{
  "model": "class-conditioned image diffusion model",
  "train_examples": 22083,
  "image_size": 48,
  "arch": "dit",
  "cond_dim": 192,
  "targets": ["merging"],
  "norm": "layernorm",
  "mlp_ratio": 6,
  "patch_size": [8, 8],
  "width": 192
}
Rows from block 4 of a small class-conditioned image diffusion model, named by matrix and row number. Rows with one number belong to one neuron. Each number is 500 + 25 x the weight over its row's rms, rounded and kept within 0 to 999. All counts start at 0. Numbers have three digits each. After the name is the row's rms in percent of the matrix's.
After each neuron's rows are labels from the 100 images, of 14848 (inputs lightly noised), where the neuron reaches its highest value: "patch colour" is the nearest of a few named colours to the mean colour under the peak; "responds to" is what is common among them. Only what is clearly more common there than usual is listed. The data: telescope images of galaxies (Galaxy Zoo DECaLS). In brackets: how many of the 100, against the usual share in percent.
# fc1: MLP up (model.blocks.4.mlp.fc1.weight, 1152x192), inputs 144-191
# fc2: MLP down (model.blocks.4.mlp.fc2.weight, 192x1152, transposed), outputs 144-191

fc1.108 069:495490513521507476477548504488485575507479515487497468497550531495528512509501476534492525506511480495520510504527509523493516483510501490501508
fc2.108 066:519508519454487510516496458519516522508494532499502547487495516504483484505546505508489514514522493483493508484520528481503502506495481532528513
patch colour: brown (61 vs 12.7)
responds to: shape: featured or disk (69 vs 30.5); edge-on disk: no (61 vs 24.7); spiral arms: yes (53 vs 18.8)

fc1.270 058:491525518523553496509511443561506478537509477491487452475472508466446479506510509482429463499455506506493461515495478450463534501434505488506485
fc2.270 077:551460475485471520513483528533486515523488480499522519506511501504443524536490520500560475478440555461491493498496492537494522524521488484509519
patch colour: grey (56 vs 6.1); brown (30 vs 12.7)
responds to: edge-on disk: no (54 vs 24.7); spiral arms: yes (39 vs 18.8)

fc1.633 063:541488492550513571515539500514506512498525500537478506525547545472495479500506515483547483493472538478506501510513519497517497518492488500521481
fc2.633 071:510411446474542488516531487502562485470508489488494461503503468445514465494528487460493510527517485554536461500471474472481497513484544540488457
patch colour: brown (63 vs 12.7)
responds to: shape: featured or disk (64 vs 30.5); edge-on disk: yes (35 vs 5.2)

fc1.143 059:460476522515520496548482448481522512479484448514484499486496455484514497464545472492430568507472479491496531472504476498481480483445499480506524
fc2.143 068:552501502496424511520501478490549483512475476516515473511529499489513507530506524482517457514466536482547472497485474509528483522504458521514492
patch colour: grey (60 vs 6.1)
responds to: edge-on disk: no (57 vs 24.7); spiral arms: yes (43 vs 18.8)

fc1.233 058:483433430485442511438468485489510473464484487502465530486505504489486488495473490505540464449502516470486503487520454481492499492508488492482482
fc2.233 070:524554547516474489533524468461507473555553508470478479495523526502504527517527471491515496501495482500497513488472482514495513521505493509521491
patch colour: brown (49 vs 12.7)
responds to: spiral arms: yes (41 vs 18.8)

fc1.672 075:478525539535538512518498522498483490501488498507480504502485480487476481504480487503515480477461488485496473514507483502508513479522495473481504
fc2.672 068:522484447493488514486519515482512484485506487446502504505504495508498516514451508518464548496530471480485509482484495512511508522480481452496493
patch colour: brown (89 vs 12.7)
responds to: roundness: cigar-shaped (31 vs 8.1)

fc1.141 051:484516481522485480487464490507500497512535466511493504456490503485488513492493518520469532478498509506551510488462448507485485509499540508512482
fc2.141 065:549560510493497478500505488513510493538489441494460528488505492486522505515482491523491537492501485488526512500497483500499479499521491539510500
patch colour: brown (57 vs 12.7); grey (26 vs 6.1)
responds to: shape: featured or disk (63 vs 30.5)

fc1.399 079:503494469489494496512503450473506531503554478505497445500525461471475563511492448464513463493516495488534509526486498471495512500505480524507522
fc2.399 077:499486482536495449499516548518530482496448476494540540518503474475485456470489526526480496447518456484508523515520528528473478508521455493515504
patch colour: brown (43 vs 12.7)
responds to: shape: featured or disk (63 vs 30.5); edge-on disk: no (50 vs 24.7); spiral arms: yes (40 vs 18.8)

fc1.734 052:502504536478510500494481512522536500514454550479503474495547536461464471480485502509480492508441511497447512500462512515498478484499499502519484
fc2.734 059:528476518506447532526492512522506485492470454498503473503529450464531487501519495516513479503486501511553480503494505523545512484516509497509472
patch colour: grey (80 vs 6.1)
responds to: roundness: round (42 vs 20.3)

fc1.687 149:507502509498499460485479481491540566506547508495470464500529455491468536518484471527451527508448526509507512475500527486502483526467496517476518
fc2.687 137:484507507528500469516519509504454560493452534505471526497493449506482469476475518460515495498453464523498522468494538512490483473506507495539482
patch colour: brown (39 vs 12.7)
responds to: spiral arms: yes (40 vs 18.8)

fc1.255 077:498473483513503495482507467492500531484505452465494466515509512531493511497470482501520454494495504487492500483494532445530496531472502536506499
fc2.255 068:540522494470466483514483511505518517536484488512509502529483495504526492494489533471495507479439520489519496491518528524509478464496509471512511
patch colour: brown (51 vs 12.7); grey (32 vs 6.1)
responds to: edge-on disk: no (50 vs 24.7); bar: no (31 vs 12.9)

fc1.437 050:500482461498505506499468527490493482463520535512458504511471564466461510522461475458485502513481466529483496469449504492482489553545502488489511
fc2.437 054:545501514503491519492517518521463565526504511499485537505513478521510523489498499483477529510466467506523496503460524524504503474545489508482505
patch colour: grey (36 vs 6.1); brown (32 vs 12.7)
responds to: shape: featured or disk (62 vs 30.5); edge-on disk: no (54 vs 24.7); spiral arms: yes (48 vs 18.8)

fc1.318 081:488482449472457466488514484481497525482487498446506502486460496495486510471513473476479511484481500499513511505479484470505477502475519481470492
fc2.318 066:427495498551539458525511520495524501523513495491521485462516453495494477507473495508486503506536517486492505532501511509500518497506508500504505
patch colour: brown (88 vs 12.7)
responds to: roundness: cigar-shaped (26 vs 8.1)