config.toml
model = "class-conditioned image diffusion model"
dataset = "telescope images of galaxies (Galaxy Zoo DECaLS)"
image_size = 48
targets = ["merging"]
cond_dropout = 0.1
mlp_ratio = 6
fused_qkv = false
inner_norm = false
patch_size = [8, 8]
beta2 = 0.999
eps = 1e-10
max_steps = 6400
epochs = 148.4
lr_schedule = "cosine"
warmup_steps = 120
Rows from block 3 of a small class-conditioned image diffusion model, named by matrix and row number. Rows with one number belong to one neuron. Each number is 500 + 50 x the weight over its row's rms, rounded and kept within 0 to 999. All counts start at 0. Numbers have three digits each.
Before each neuron's rows are labels from the 100 images, of 14848 (inputs lightly noised), where the neuron reaches its highest value: "top examples" is what is common among them. Only what is clearly more common there than usual is listed. The data: telescope images of galaxies (Galaxy Zoo DECaLS). In brackets: how many of the 100.
# fc1: MLP up (model.blocks.3.mlp.fc1.weight, 1152x192), inputs 0-95
# fc2: MLP down (model.blocks.3.mlp.fc2.weight, 192x1152, transposed), outputs 0-95

top examples: shape: featured or disk (60)
fc1.318:511488472478488475548495525510564573532423551590506568587435432561545552504494527538514406481524524500568411441571458519483543465487593476491457506572467533523485431431583425536500630462462461498464470456590517472473560534455513444449565469543403499480558486518513381463535495460535580544
fc2.318:598603444538530542429535435552533546447496484537549501514456480524451490532513470485384452539503555520493528436510427396426556480337450431470483472588473445483484498508564449389477524478426453540523549479542504550447492556434438605566506522536447552498564568543543450511478568481568450515

top examples: spiral arms: yes (40)
fc1.742:666541519545521558511460537464533438621586577562391488449477518491554459432509458566489567562487511529476413491491521442495507549483506435491511469464553608538589473476436503590467554490518520388487466425504481433484514534471540548480467479521502563548481519470462489534483531465450443524
fc2.742:582574478479480494495468536479558526435482564471659507547541504518538455481465522549582470545460538453519406539473490464522500532475508409489430476482527523468424466534581539548415469537521505462534524496526507518474541506496473420495496551401473428547467547553523467469473470460497540537

top examples: edge-on disk: yes (25)
fc1.541:558556622562563649528533551500478582499556500469560551546444547547596483511480507535546508548548510542571582529536540521503494514519616568511517337483544529522528610552523449518517463439401509482486459544483474483489478432394474432512506453444482494518423477469481480511453402469489452518
fc2.541:469471524517579487493437480533541504532502458491466464496645520427537521538558620493605488600548463432602479542410469454437511476457539447508436480431425507502452521530511520493449380535493577509481530590525415497465498575523487454488598499451483504445489548548506482539417503484453539464

top examples: roundness: cigar-shaped (29)
fc1.165:485533537605551595522552513523557615490499469551554508534436571538557551510513514558539524554520465619553518522540464512533502496531496542575466397454439453492491480358455532519459488492478527490457385423444412506484501373446473499442474459605470469417447487449489501515456506454472495488
fc2.165:500454444445508555570549529531545422476547548565475569587498602514517501555477426554530541536485531457488481484398516482442568538532429553474459572454465557464479480530471484475566485489605510431446534510580415518506478550490622407544452437360554587557539414531608506510524444477513508376

top examples: shape: featured or disk (64); edge-on disk: no (52); bulge size: small (26)
fc1.362:571500447492509525514584474454529415567403527602460601510526415543528480560499549503430482447450465517484434559485581472466567507467496574519420498478524494488442457452513436530483555503476514519628515410488503503536512539485443523525565462555509555437484495528475423550504532509464549567
fc2.362:558541456584428485526546476460529479550478500544512434504605500637508501515469522526552475574463515412532480529549602353520471496516359435543508462461508417492553520543539504483497532442441499582477492419493498401523577568483543469474523503509422499457595510527499443408460507497517439510

top examples: roundness: cigar-shaped (28)
fc1.324:607526521411464393503493561456487450537466514516496563559557493496518477536501553519552458534563566477530526576537531531477508535499510498544593576613661642580521612628509508495544441493479532468531615547494548474481401535464451508489495502384425490511467455456423454425489449478479469496
fc2.324:520562501528481498454462456480456512489576493564513451501494470533555502510537515516419498526506448477501506467483447524469536474494521501504425450560513477426469609404529508514439459443453548491496406579428515505513476457456564536502565509735461591473474459467476532579427509440488463514

top examples: roundness: round (44)
fc1.346:549472553416568462381462581404517535540542505490500493512580471537454599442517539516485514503483502537510613520469522490475561480449502477608529488538525502488584599452506499430397540561554584454445518550504538433467416494513527546462496525435570434639467409450509465443477400502513431445
fc2.346:510458466498438452503443426537508514553555522516528525583490520528505476440520516442583553409482522559485435541533510547507482633448482444434422501553500686432451542457536448455584546606573456571514513595463530489421525465448472509385518511469472390466520587441387459454518481510459452514

top examples: bulge size: small (25)
fc1.552:487537452386436518505644472516450369618534491566500602519499506504516449458550517532556394445501536560490419509526543582509656512545460536501501485483494516524448457413435427522509452509361536453425492463502454513504531508521420503450453405467458517467533514432460380463400592492447483493
fc2.552:479434406637443503454594458498441651431474439461542430526489489586497436454530478530470626399494484452526438537518493547484424495482445524476481505494497558462527495597548606512517468443392474500557471458520475458477572488450562502538461410527453437492561509589477583512421395534494491544

top examples: bar: no (30)
fc1.403:515634435461466422502600351578468543582531600545530459525514437522612406530504549484503533515556469536470558483473505505577520554517548590512412516511433583430512442437474466514480528523490493497468514489490527454517391538476565517415543552470567449459589456464441510501454437585491511498
fc2.403:524447475578431598497451384568465553531443482555501526437542496531527492511515578488534419565464545490442481503484527518650506455573455495446469507485561542603454510496458533454429418438569503518516529514492491524493497477549562455559522524566542530430437558551567532484568529520513473485

top examples: shape: star or artifact (27)
fc1.135:531496537498524553432460560420518463513541489495385559514407562513495538458448488558600472524459435446608545550589545644550451447427589582454520562526511498576484444500416409456469445469558547475404517487493499501545525406488531518492463403512484493476467411459472528561479470462548452502
fc2.135:570493567490551464442495573474519517484495500484630423514589528491498506464443515579422506522444545554413519479568493610497565411570546550449526511469491487481498451494545582476457484536564446476585433493506522498431543384520458476487488401496483489453482403497458482467484524462554580483

top examples: edge-on disk: yes (26); roundness: cigar-shaped (25)
fc1.151:487597523594551698504538467478460506458538543483500551506416567549557495490525477515543503584540497525546528533583509572499547455461516575580455349438425488560503515460473461426481408398456506486432418484489405460455412423471508521523477482473454494492430492453508506515477460438437445536
fc2.151:419638578473632420496510554470494480669426482558474478498600577516548495533593498488518501550446460434378517536463498521541456607478549505557554476524484423480478609513477438413473431498473548488597511525439412474529435476548568549516553414485433507510406475539493516468488549465481539490

top examples: bar: no (30)
fc1.115:540507484480482442423661515455499527597536516619534623538513524548557569465562539494466459560492511513493535513510443581547516596430542463485502468498452550419467483465474503473560441427425514457500524480514506496440512510452490577471440481431575567459570488447506568310519452463478494506
fc2.115:520528482527449539437638515435476457420426529405475384497479536509515602410525466458538503586439477580509515493546575556461498569579526425457515481548473560483519559547528523465560477556470516467523531531531528497552522524523525422482492481581542408457573479560543448662527595486486515485

top examples: shape: featured or disk (61); edge-on disk: no (55); bulge size: small (27)
fc1.204:468531465458474471509503486540584543501387534576489412523552502549520560571531477538461493471509496614547476524440571468540541464495447491557407486501478488461501456425517426505555581458471460456492450471482408463518532492487537488447515486444439492436537536458509527451464392452512599473
fc2.204:446459512458537548559519472614610450524522485440623555493448465519522474611524481547538471456573419356412523448518495528422448512496551493489473488469455439526512503537461520465477502569476546409509498526508387462461538499455464517481476533527476537474507483497516543545438520524465382537

top examples: roundness: round (41)
fc1.500:612535539605487508517493560491493480548611500617512530554523445555513539427460563527490571501496516479529504467515511503464573527512533447439584437523568462484530557540535567549486471511438508483471489561531413432485525481390484451557521516517519482438540604494509486480513472475509479542
fc2.500:644517550488579548526469528497509583487530547524504530524548492514460548460532553480484533515512554447530427536503511546530548455481538494537485451456461574447449478470543529491520505690451521502465409559545598460454465553451504421512514483637470464598552461512495543406464437541470577488

top examples: edge-on disk: yes (27)
fc1.352:534521485543446556445500464480500549480481501560494535499505567519597508578506441606490589555480541618467492461517480464478478527555560486554429522550517577566484562525603587588509514519472553481508423454522420488493518449406503536438485558491519507460550506528476543473542544508482509611
fc2.352:463563537413510517409480469449537488519516540484468448491441520497597535539469574544547435541456423426522490534542501453557495589401595471593544596499441588438510619455360451493471512511450473515511556559535422486415540456594567475546442542505499483456545577484482488499517451532429571478

top examples: edge-on disk: no (51); spiral arms: yes (41)
fc1.243:503553436561503529472490500454537447493476476455504547438604487510575652455507443517589539576482367491483514453497543506445487529474547500499429462507532469523472537514489495455510509505493392451484492407498445455437537459490514478522496452553470535430425524489521518598501546500566437489
fc2.243:486461471591508451535507574428493436501436516541521480528583570460455490492612447444539510485489412458502382440494488466475529492622452531539517563415438440467552460591544520418561483507560486579497510491520579488494526547439525535545613507442538505480492468506518426484532579516569536434

top examples: shape: featured or disk (60); spiral arms: yes (42); bulge size: small (28)
fc1.717:568563396373429519465585506504522452513514499531487538494480459417528385583570517546414496534538493546498460508496525519529567468525495591430384491501515541493492457582562494463519659509477457425572492408501477457463594492473598591458466446425535544457550555532436510408559545501538521597
fc2.717:518426447538483482451466448431497463428425493502518511481440474495553477529551547482524444645515503431543472444516457609522557565481509567474440462449438550578559432542487542492511583497483533456452554456545475600539440493518596483491400449528525483516606535583471524446488490499509489590

top examples: edge-on disk: yes (26)
fc1.624:451502535532508625522627505387477556492588456553509646483533471480482520452527528474574399600507494527533472502535509593476557441542505520589506535501497446543510398383413475486525422492427508500508433482453522508512553474436429488392519482569490496455494507495450486578447515454437390477
fc2.624:458514431525452420452591515448501576393504576454466481512525534441551500486547510530472502550492472485396523513573444496475486557514492527474468454471494485577568348529530556465473505565461597479536529418427434418520474531495517553483558402474447422464520476550420585463478509556451445416

top examples: edge-on disk: yes (26)
fc1.706:535533580418452396439533452468499515472556550434510572535462472476509393441453472512495449551446513555554516592512526477450485490477531641504412484497548489524506535637528461457550540533563483516577581429552565428495501553481499475425491400352550482510488437478470468499511516478557535534
fc2.706:466475533488530588512504482552501485554541526464537516552497526458501491540486504475536525494530493563499415595528558451475540492607441489483395462513551470511427498523442533532561467543550491494509529533552498437407538625545430462516552605484554524496453453470562472528535515479497442459

top examples: roundness: cigar-shaped (33)
fc1.447:534552559475523410509512589589463607497493636551492393381558482525509539497483456544585506484485458476417500551480564540506499525461418600469440445474622533488561529606606533506571593519594479450439537458512554494540547500566543523477523548471470462466550459497496450516487446540446507493
fc2.447:537453461516460504414473517481458554520452526579537469432496532488457454458433464487511581562475392513492517563517625432492509451611475539481538511543504589427531529530538508523515469476512491543449509595603520481483519630516531500526480576514530519519510551499574408547596464523608430485

top examples: edge-on disk: yes (34)
fc1.272:517533524552497387455461535502501513498465452464506517518553582581591496501468530537560501547495570569507547456526529530531537668442472554556420548498515526502488506559477449547491430468497492503399506371575454530504483583514497565383518487380525513453482483436539578478576532519447489531
fc2.272:434403460479554509407398522428499532449556461619478535529481524515564452491435543530455500530509395490513470506472491555491439621515498522558560461473476546487459614441515478562480351479537530485620523553522445525494492514505577397472462569575517535553556484548517488479538470593493492532

top examples: spiral arms: yes (40)
fc1.528:508490458582545530623506458561533516481495574506528393546484508472551516508533583473516619563540466464514613593554507545500471490455530459574495531491511538474556426449526535408479477496548512511494498508460477518465366475469493443576502552508444431497457435487443505488436481437400524402
fc2.528:557443458413571484599503429528563474534620559500479593491501508591551524495532434512561401555508575556488556458522508487537568498527529421583576514471480537502463512554448485452456565501575524495498450523527465476502360492561482546400475520523456582531486454515468455492471532413446433548

top examples: bulge size: small (26)
fc1.68:450497574505548501487364589527466468442581567514420494567425492530534453492584583537590442499530452473513470516483516499520589564600501521565468508416451491518524456630559502555441514619503555453459534412471453468484568503543503466457482472430495404589455480481477509451502494473466481505
fc2.68:460555581473503504452375556489481547562512571553576447473616471488504388463562474490418606446490595489483476517446525491515485600424483544575535501463452525427449503378431519630451513376525448493514450436481434525509534506428504504484489524547488553579465515564478496471491540525459543545

top examples: edge-on disk: no (50); spiral arms: yes (41)
fc1.340:535603576460429503477424554488545530536521558491542483466481500584562477388492543502506501500493564567533500539496484707512416509484454583436500492500407471492519558539439590479531503495524523449438504462522522515493493446452495530320496517472448515476535600565531455424493498523498520480
fc2.340:474465598521427508458441487482564441455493594527453555559515459452558438422461439517540522500505443434450527470545503647517628395513491592456429522501372474521456528441507454528537485453539481476510503511552529492497503432568493477667498525513458482473579613456532526540489527547493432432

top examples: spiral winding: tight (27)
fc1.719:463523448536504420512466593449570541480559450505485478526477527444479500490479506579517391443459479515466573467435533533487538502464484584460411475473540450475443471437509343452539627550530564501511554345504553454468576546517550467503448406401461497567365474534362575417552523500378412535
fc2.719:439515520627583507459597525448601520553508558543520498577516566489473562503497520390437451486446518535439446515461528522492456462486519516583577527475430466518521580499637491506504633513463483490437465446481508508435500499461482496504498491442490477473470556514489546499528586469583498466

top examples: bar: no (34)
fc1.313:480494438509544531507456521529476434456486471409520467530528499534520531433496510428497529507559505385521514538507501571484612479439361503543585537435476518499479470459416406424461429458451458527458561561467471535468474522570483430510498460529474587437435460440519434489496498544508536439
fc2.313:451491554498508478570580462434511538458497491523427330503497537607516494537478516520525505513416503504422440496580494439501590492405570409490531394566551447515456428506466482539550503510502508421443471471496537497454473460490534481501484526643475593572508508461413429516445567429426489590

top examples: bar: no (30)
fc1.640:516552565551518492489512427505473483541401547502551481460456564557557590621587464529498361484532485572500464466447535515609476463470443535589432423454474533513433483487527425489512492528443430445508454372508436447439548465545518509486425522521436455421451499490524541427459517457539442488
fc2.640:547535565495510520487503395560428567491579525547497502545602526514477517533582519487466591463580501526474513527500501564471561377578413498578541456543592557498526538451494552447550504425399532568485465498561540554529477506437459534504565579510400512523466425544477545543434481451538583564

top examples: shape: featured or disk (60); edge-on disk: no (54); bulge size: small (27)
fc1.659:614633561484539421433508493432503481520527426518482503525579384515524608547533517620513424477562377483481532570499533558506539506512519552564504504496558551544545483487499539495469624576552478484421476448445451486582629498474527448451458460518553495523468491483428524470541560446553497431
fc2.659:551378526562512635491388470515513459593465542501470552521552445616566531463567481505525569517554514555424493547557501421452499506518476544491490507465511600460526436542393511424549528497549437574601514481428518469551529446453490472521511478487510547522520486579522541504422533527536390462

top examples: bar: no (30)
fc1.702:514547459496448539497506439463466523528534570518495555583467612529544482527482396505470549487567488523504457485437531443560639463622624572434481527507472431483491485534523556525525468410380455550572503472536426494475526449510415502502415506439441565489480520522547432544394492505449424544
fc2.702:521500504461448561521499474469487458462545593492572438407510574486516524464431556518499504477600548560513464486466472410437387401391578512417460543488441471482500522481491425518478493556445599571493496506529459503499582433462555508450416523533392429492501494470586555422440522519511566522

top examples: shape: featured or disk (62); edge-on disk: no (51); spiral arms: yes (44)
fc1.18:483502490433549527530590390482459430498542477564493538557519525591521438485443521521542511489542487518539448467519583518523614529491492493494492511524484480558458427490473411519481473540430472453479438520494473509409386458526504493489471557520467509393446494485395490469472525485388463439
fc2.18:490494503609554447527568383472477579545516430466549487510546504487470392485396505556504470466479538544509375557489450419475453519507515455453528528510464511373549515497533654484468533422398494485532564568558500468546459479479504491488491580499484478370469485473416492538483419505461459566

top examples: shape: star or artifact (29)
fc1.311:461479476495510514566504522472529413612498553512557497485542569524527529559586503494516462483471484501486474549499597562595479523505544545521479427423446434473410384440446507455494480524543470372486514415483419468382478478548487536438337474452515465487482522522547509411492572388485507443
fc2.311:576433519533502458577489502533550493452587519518565427478484418503402476505407519533508561431545508546533559499524505549472521432556412441475462577519539546459525499435572569487466496470455502565489393535530608474490588478561454597487489578495521533449482460511518563506414470456493522560

top examples: spiral arms: yes (40)
fc1.298:569596487431391538418442424532545575551566509521519454523488457501555459512505452565544566486555543601460484572534476413489520452434494525525424481619528555463557481489584579539491609557627470504448389468533425497431461437463488553419547490503544518511523460523495522493597439550524581505
fc2.298:478401435463470448552513479522500547476455544507559504474441485506483466463445358511503524582510498480522451476552518490496529488428516496444496522540449601510385437527375517525616584547480474455527603450373458474465447460472518524371594486485512486471562461447485466429594547568557467526

top examples: shape: featured or disk (61); edge-on disk: no (52); bar: no (31)
fc1.147:464476483464530349580534464510530433564433472505500604527580462533453479522537559505489439575537585474522474556491528492513499403583567453519531451498488477541478485554586540470530460552451526539538555457531624489524550491532463399498510559432417561558526531525518477475470468484530467401
fc2.147:490550513519572641504551545534532500457500605462517532480418455510553528521541510550569548426512527475542557573473454438485512558482470574416496514481473409532421522459522504463447524465537497532483488458485548482497427655488458529495483386532504528541513543486488486474510425412573450540

top examples: edge-on disk: yes (37)
fc1.472:509568553497494445550418542462544475491458565463497433479546546509558508554511469537530514560533530542480526522510520504499448471561517519480514327446425515521496521446543525408385445529576466441480458454468462440450445429497411484433472541511562470504461483488534461498461438479505437437
fc2.472:458543462524509582447498437541500518544510512547514568489472568511542497590499573543489501461573466414504542533469568412591505527452458499566459563506503548522459549498433480506465494430399514443472558629463420584500438530484501486468511433486443498526464418589529560506413580557508508497

top examples: spiral winding: tight (25)
fc1.365:575498640493461480482468541510486466545634515501480599563595473530474553564527535482502479522540522532539532504535496479546369482529510506471481544533546446447500359612491539504447445510500432500587487469409503492466499439499481447418516425520482465475488466524486457478507490501520440381
fc2.365:564513630535542438420398558577458414487407472533544445481476486441541565567530497541497481530544446483425517563479495496463644486477481529494502479534534550417456573311440462454489510567522581464467500522504543498505539386474526542562527457549495554527458433473505535547461498510550578433

top examples: bulge size: small (26)
fc1.303:564522511472522480521563482472568479530553482427536612432429554437511429543560427560442506500476455577488553511471534535523406574486561604443541501537505370464448400479468595481477504547416459487611566464458474559462405465436446485488466506498539428544511514556455401547485491476472442505
fc2.303:574579564537553535502568452448490481583563422599541421577633505552446440471544535529577547438455597477511609541431512522506521570537510561447484559517492425502491441525498425449489558394440515525441394488479526480500418494493540580492463515505501544549516487427506545418501513503457575541

top examples: bar: no (30)
fc1.526:382382367443479541554499500524486560475430521506521515476446588476562484515509479628487510478502535483487471468511507453494525536535566548570545518449431527528478647451478501478478501473470501426402437536603444465471500542480443490539410567455458470498529516471536509430535495403516536640
fc2.526:548499504495445629482486546456521526457586472508431589502453558510437506444565377450470484483498496555418475458519481511465516521477526495506629457489473393620481250497527442491525493464539483449442550351459481511490484513498519490466517486527474545583442472463438484573483496438492509598

top examples: shape: featured or disk (65)
fc1.491:589572540489463503481495464495435513531556531572499557569553424538448486481490518476518514527486508498561477552569540516532590438462485465512491540536627572549511492522533508530500490497394547588526471461483521474473492509460511484425507508482465496414428470409396442518437437498425404429
fc2.491:549450540553458383520541475538360501438538555435475444560571503445515424515533505564442556499526500395499483475558467426517359535551570551534475405526540481471552581520510540497498500549390505564540509518507531510488541531577530582456455503498395495517599506532582575538421574554463539348

top examples: bulge size: small (27)
fc1.319:433514477512455537452461535496501499515592453511538461489486503459497474468494486480413617516546526535548523575548565404497506435476530504533410523523549474585518435550499464417536616462517446471557464423441403502496405505549539477560516561405475496524445524518491499595444458532507555493
fc2.319:402511500486550470505465471437472554485531536521547585497570471597436566482491481514436511481463421461492558507484479598451571417486561523400465470544496536488487477519610423555474490557500574540495492470592439512446478454458478484455489477569447535507558452522645559447454578463485487507

top examples: spiral arms: yes (42)
fc1.332:548585651517600461445564431487538554497442495530524394605440405511544535572420518561574433470578477512513438529519421458503516538533487408481437442540481544469520556582568509468595496496465523499406529547475456465448499475518522468437465497467558523455449523477511505480520487461532539486
fc2.332:542317437513484550522473576551438510572476509472565456469480551434512548563485524416522547512519546517383587543483584521595502538492506574544330446511491521456430407597406461486542555539525517507519522543489534478502548594563536443521513455511568554564450381495544486443566488553456505529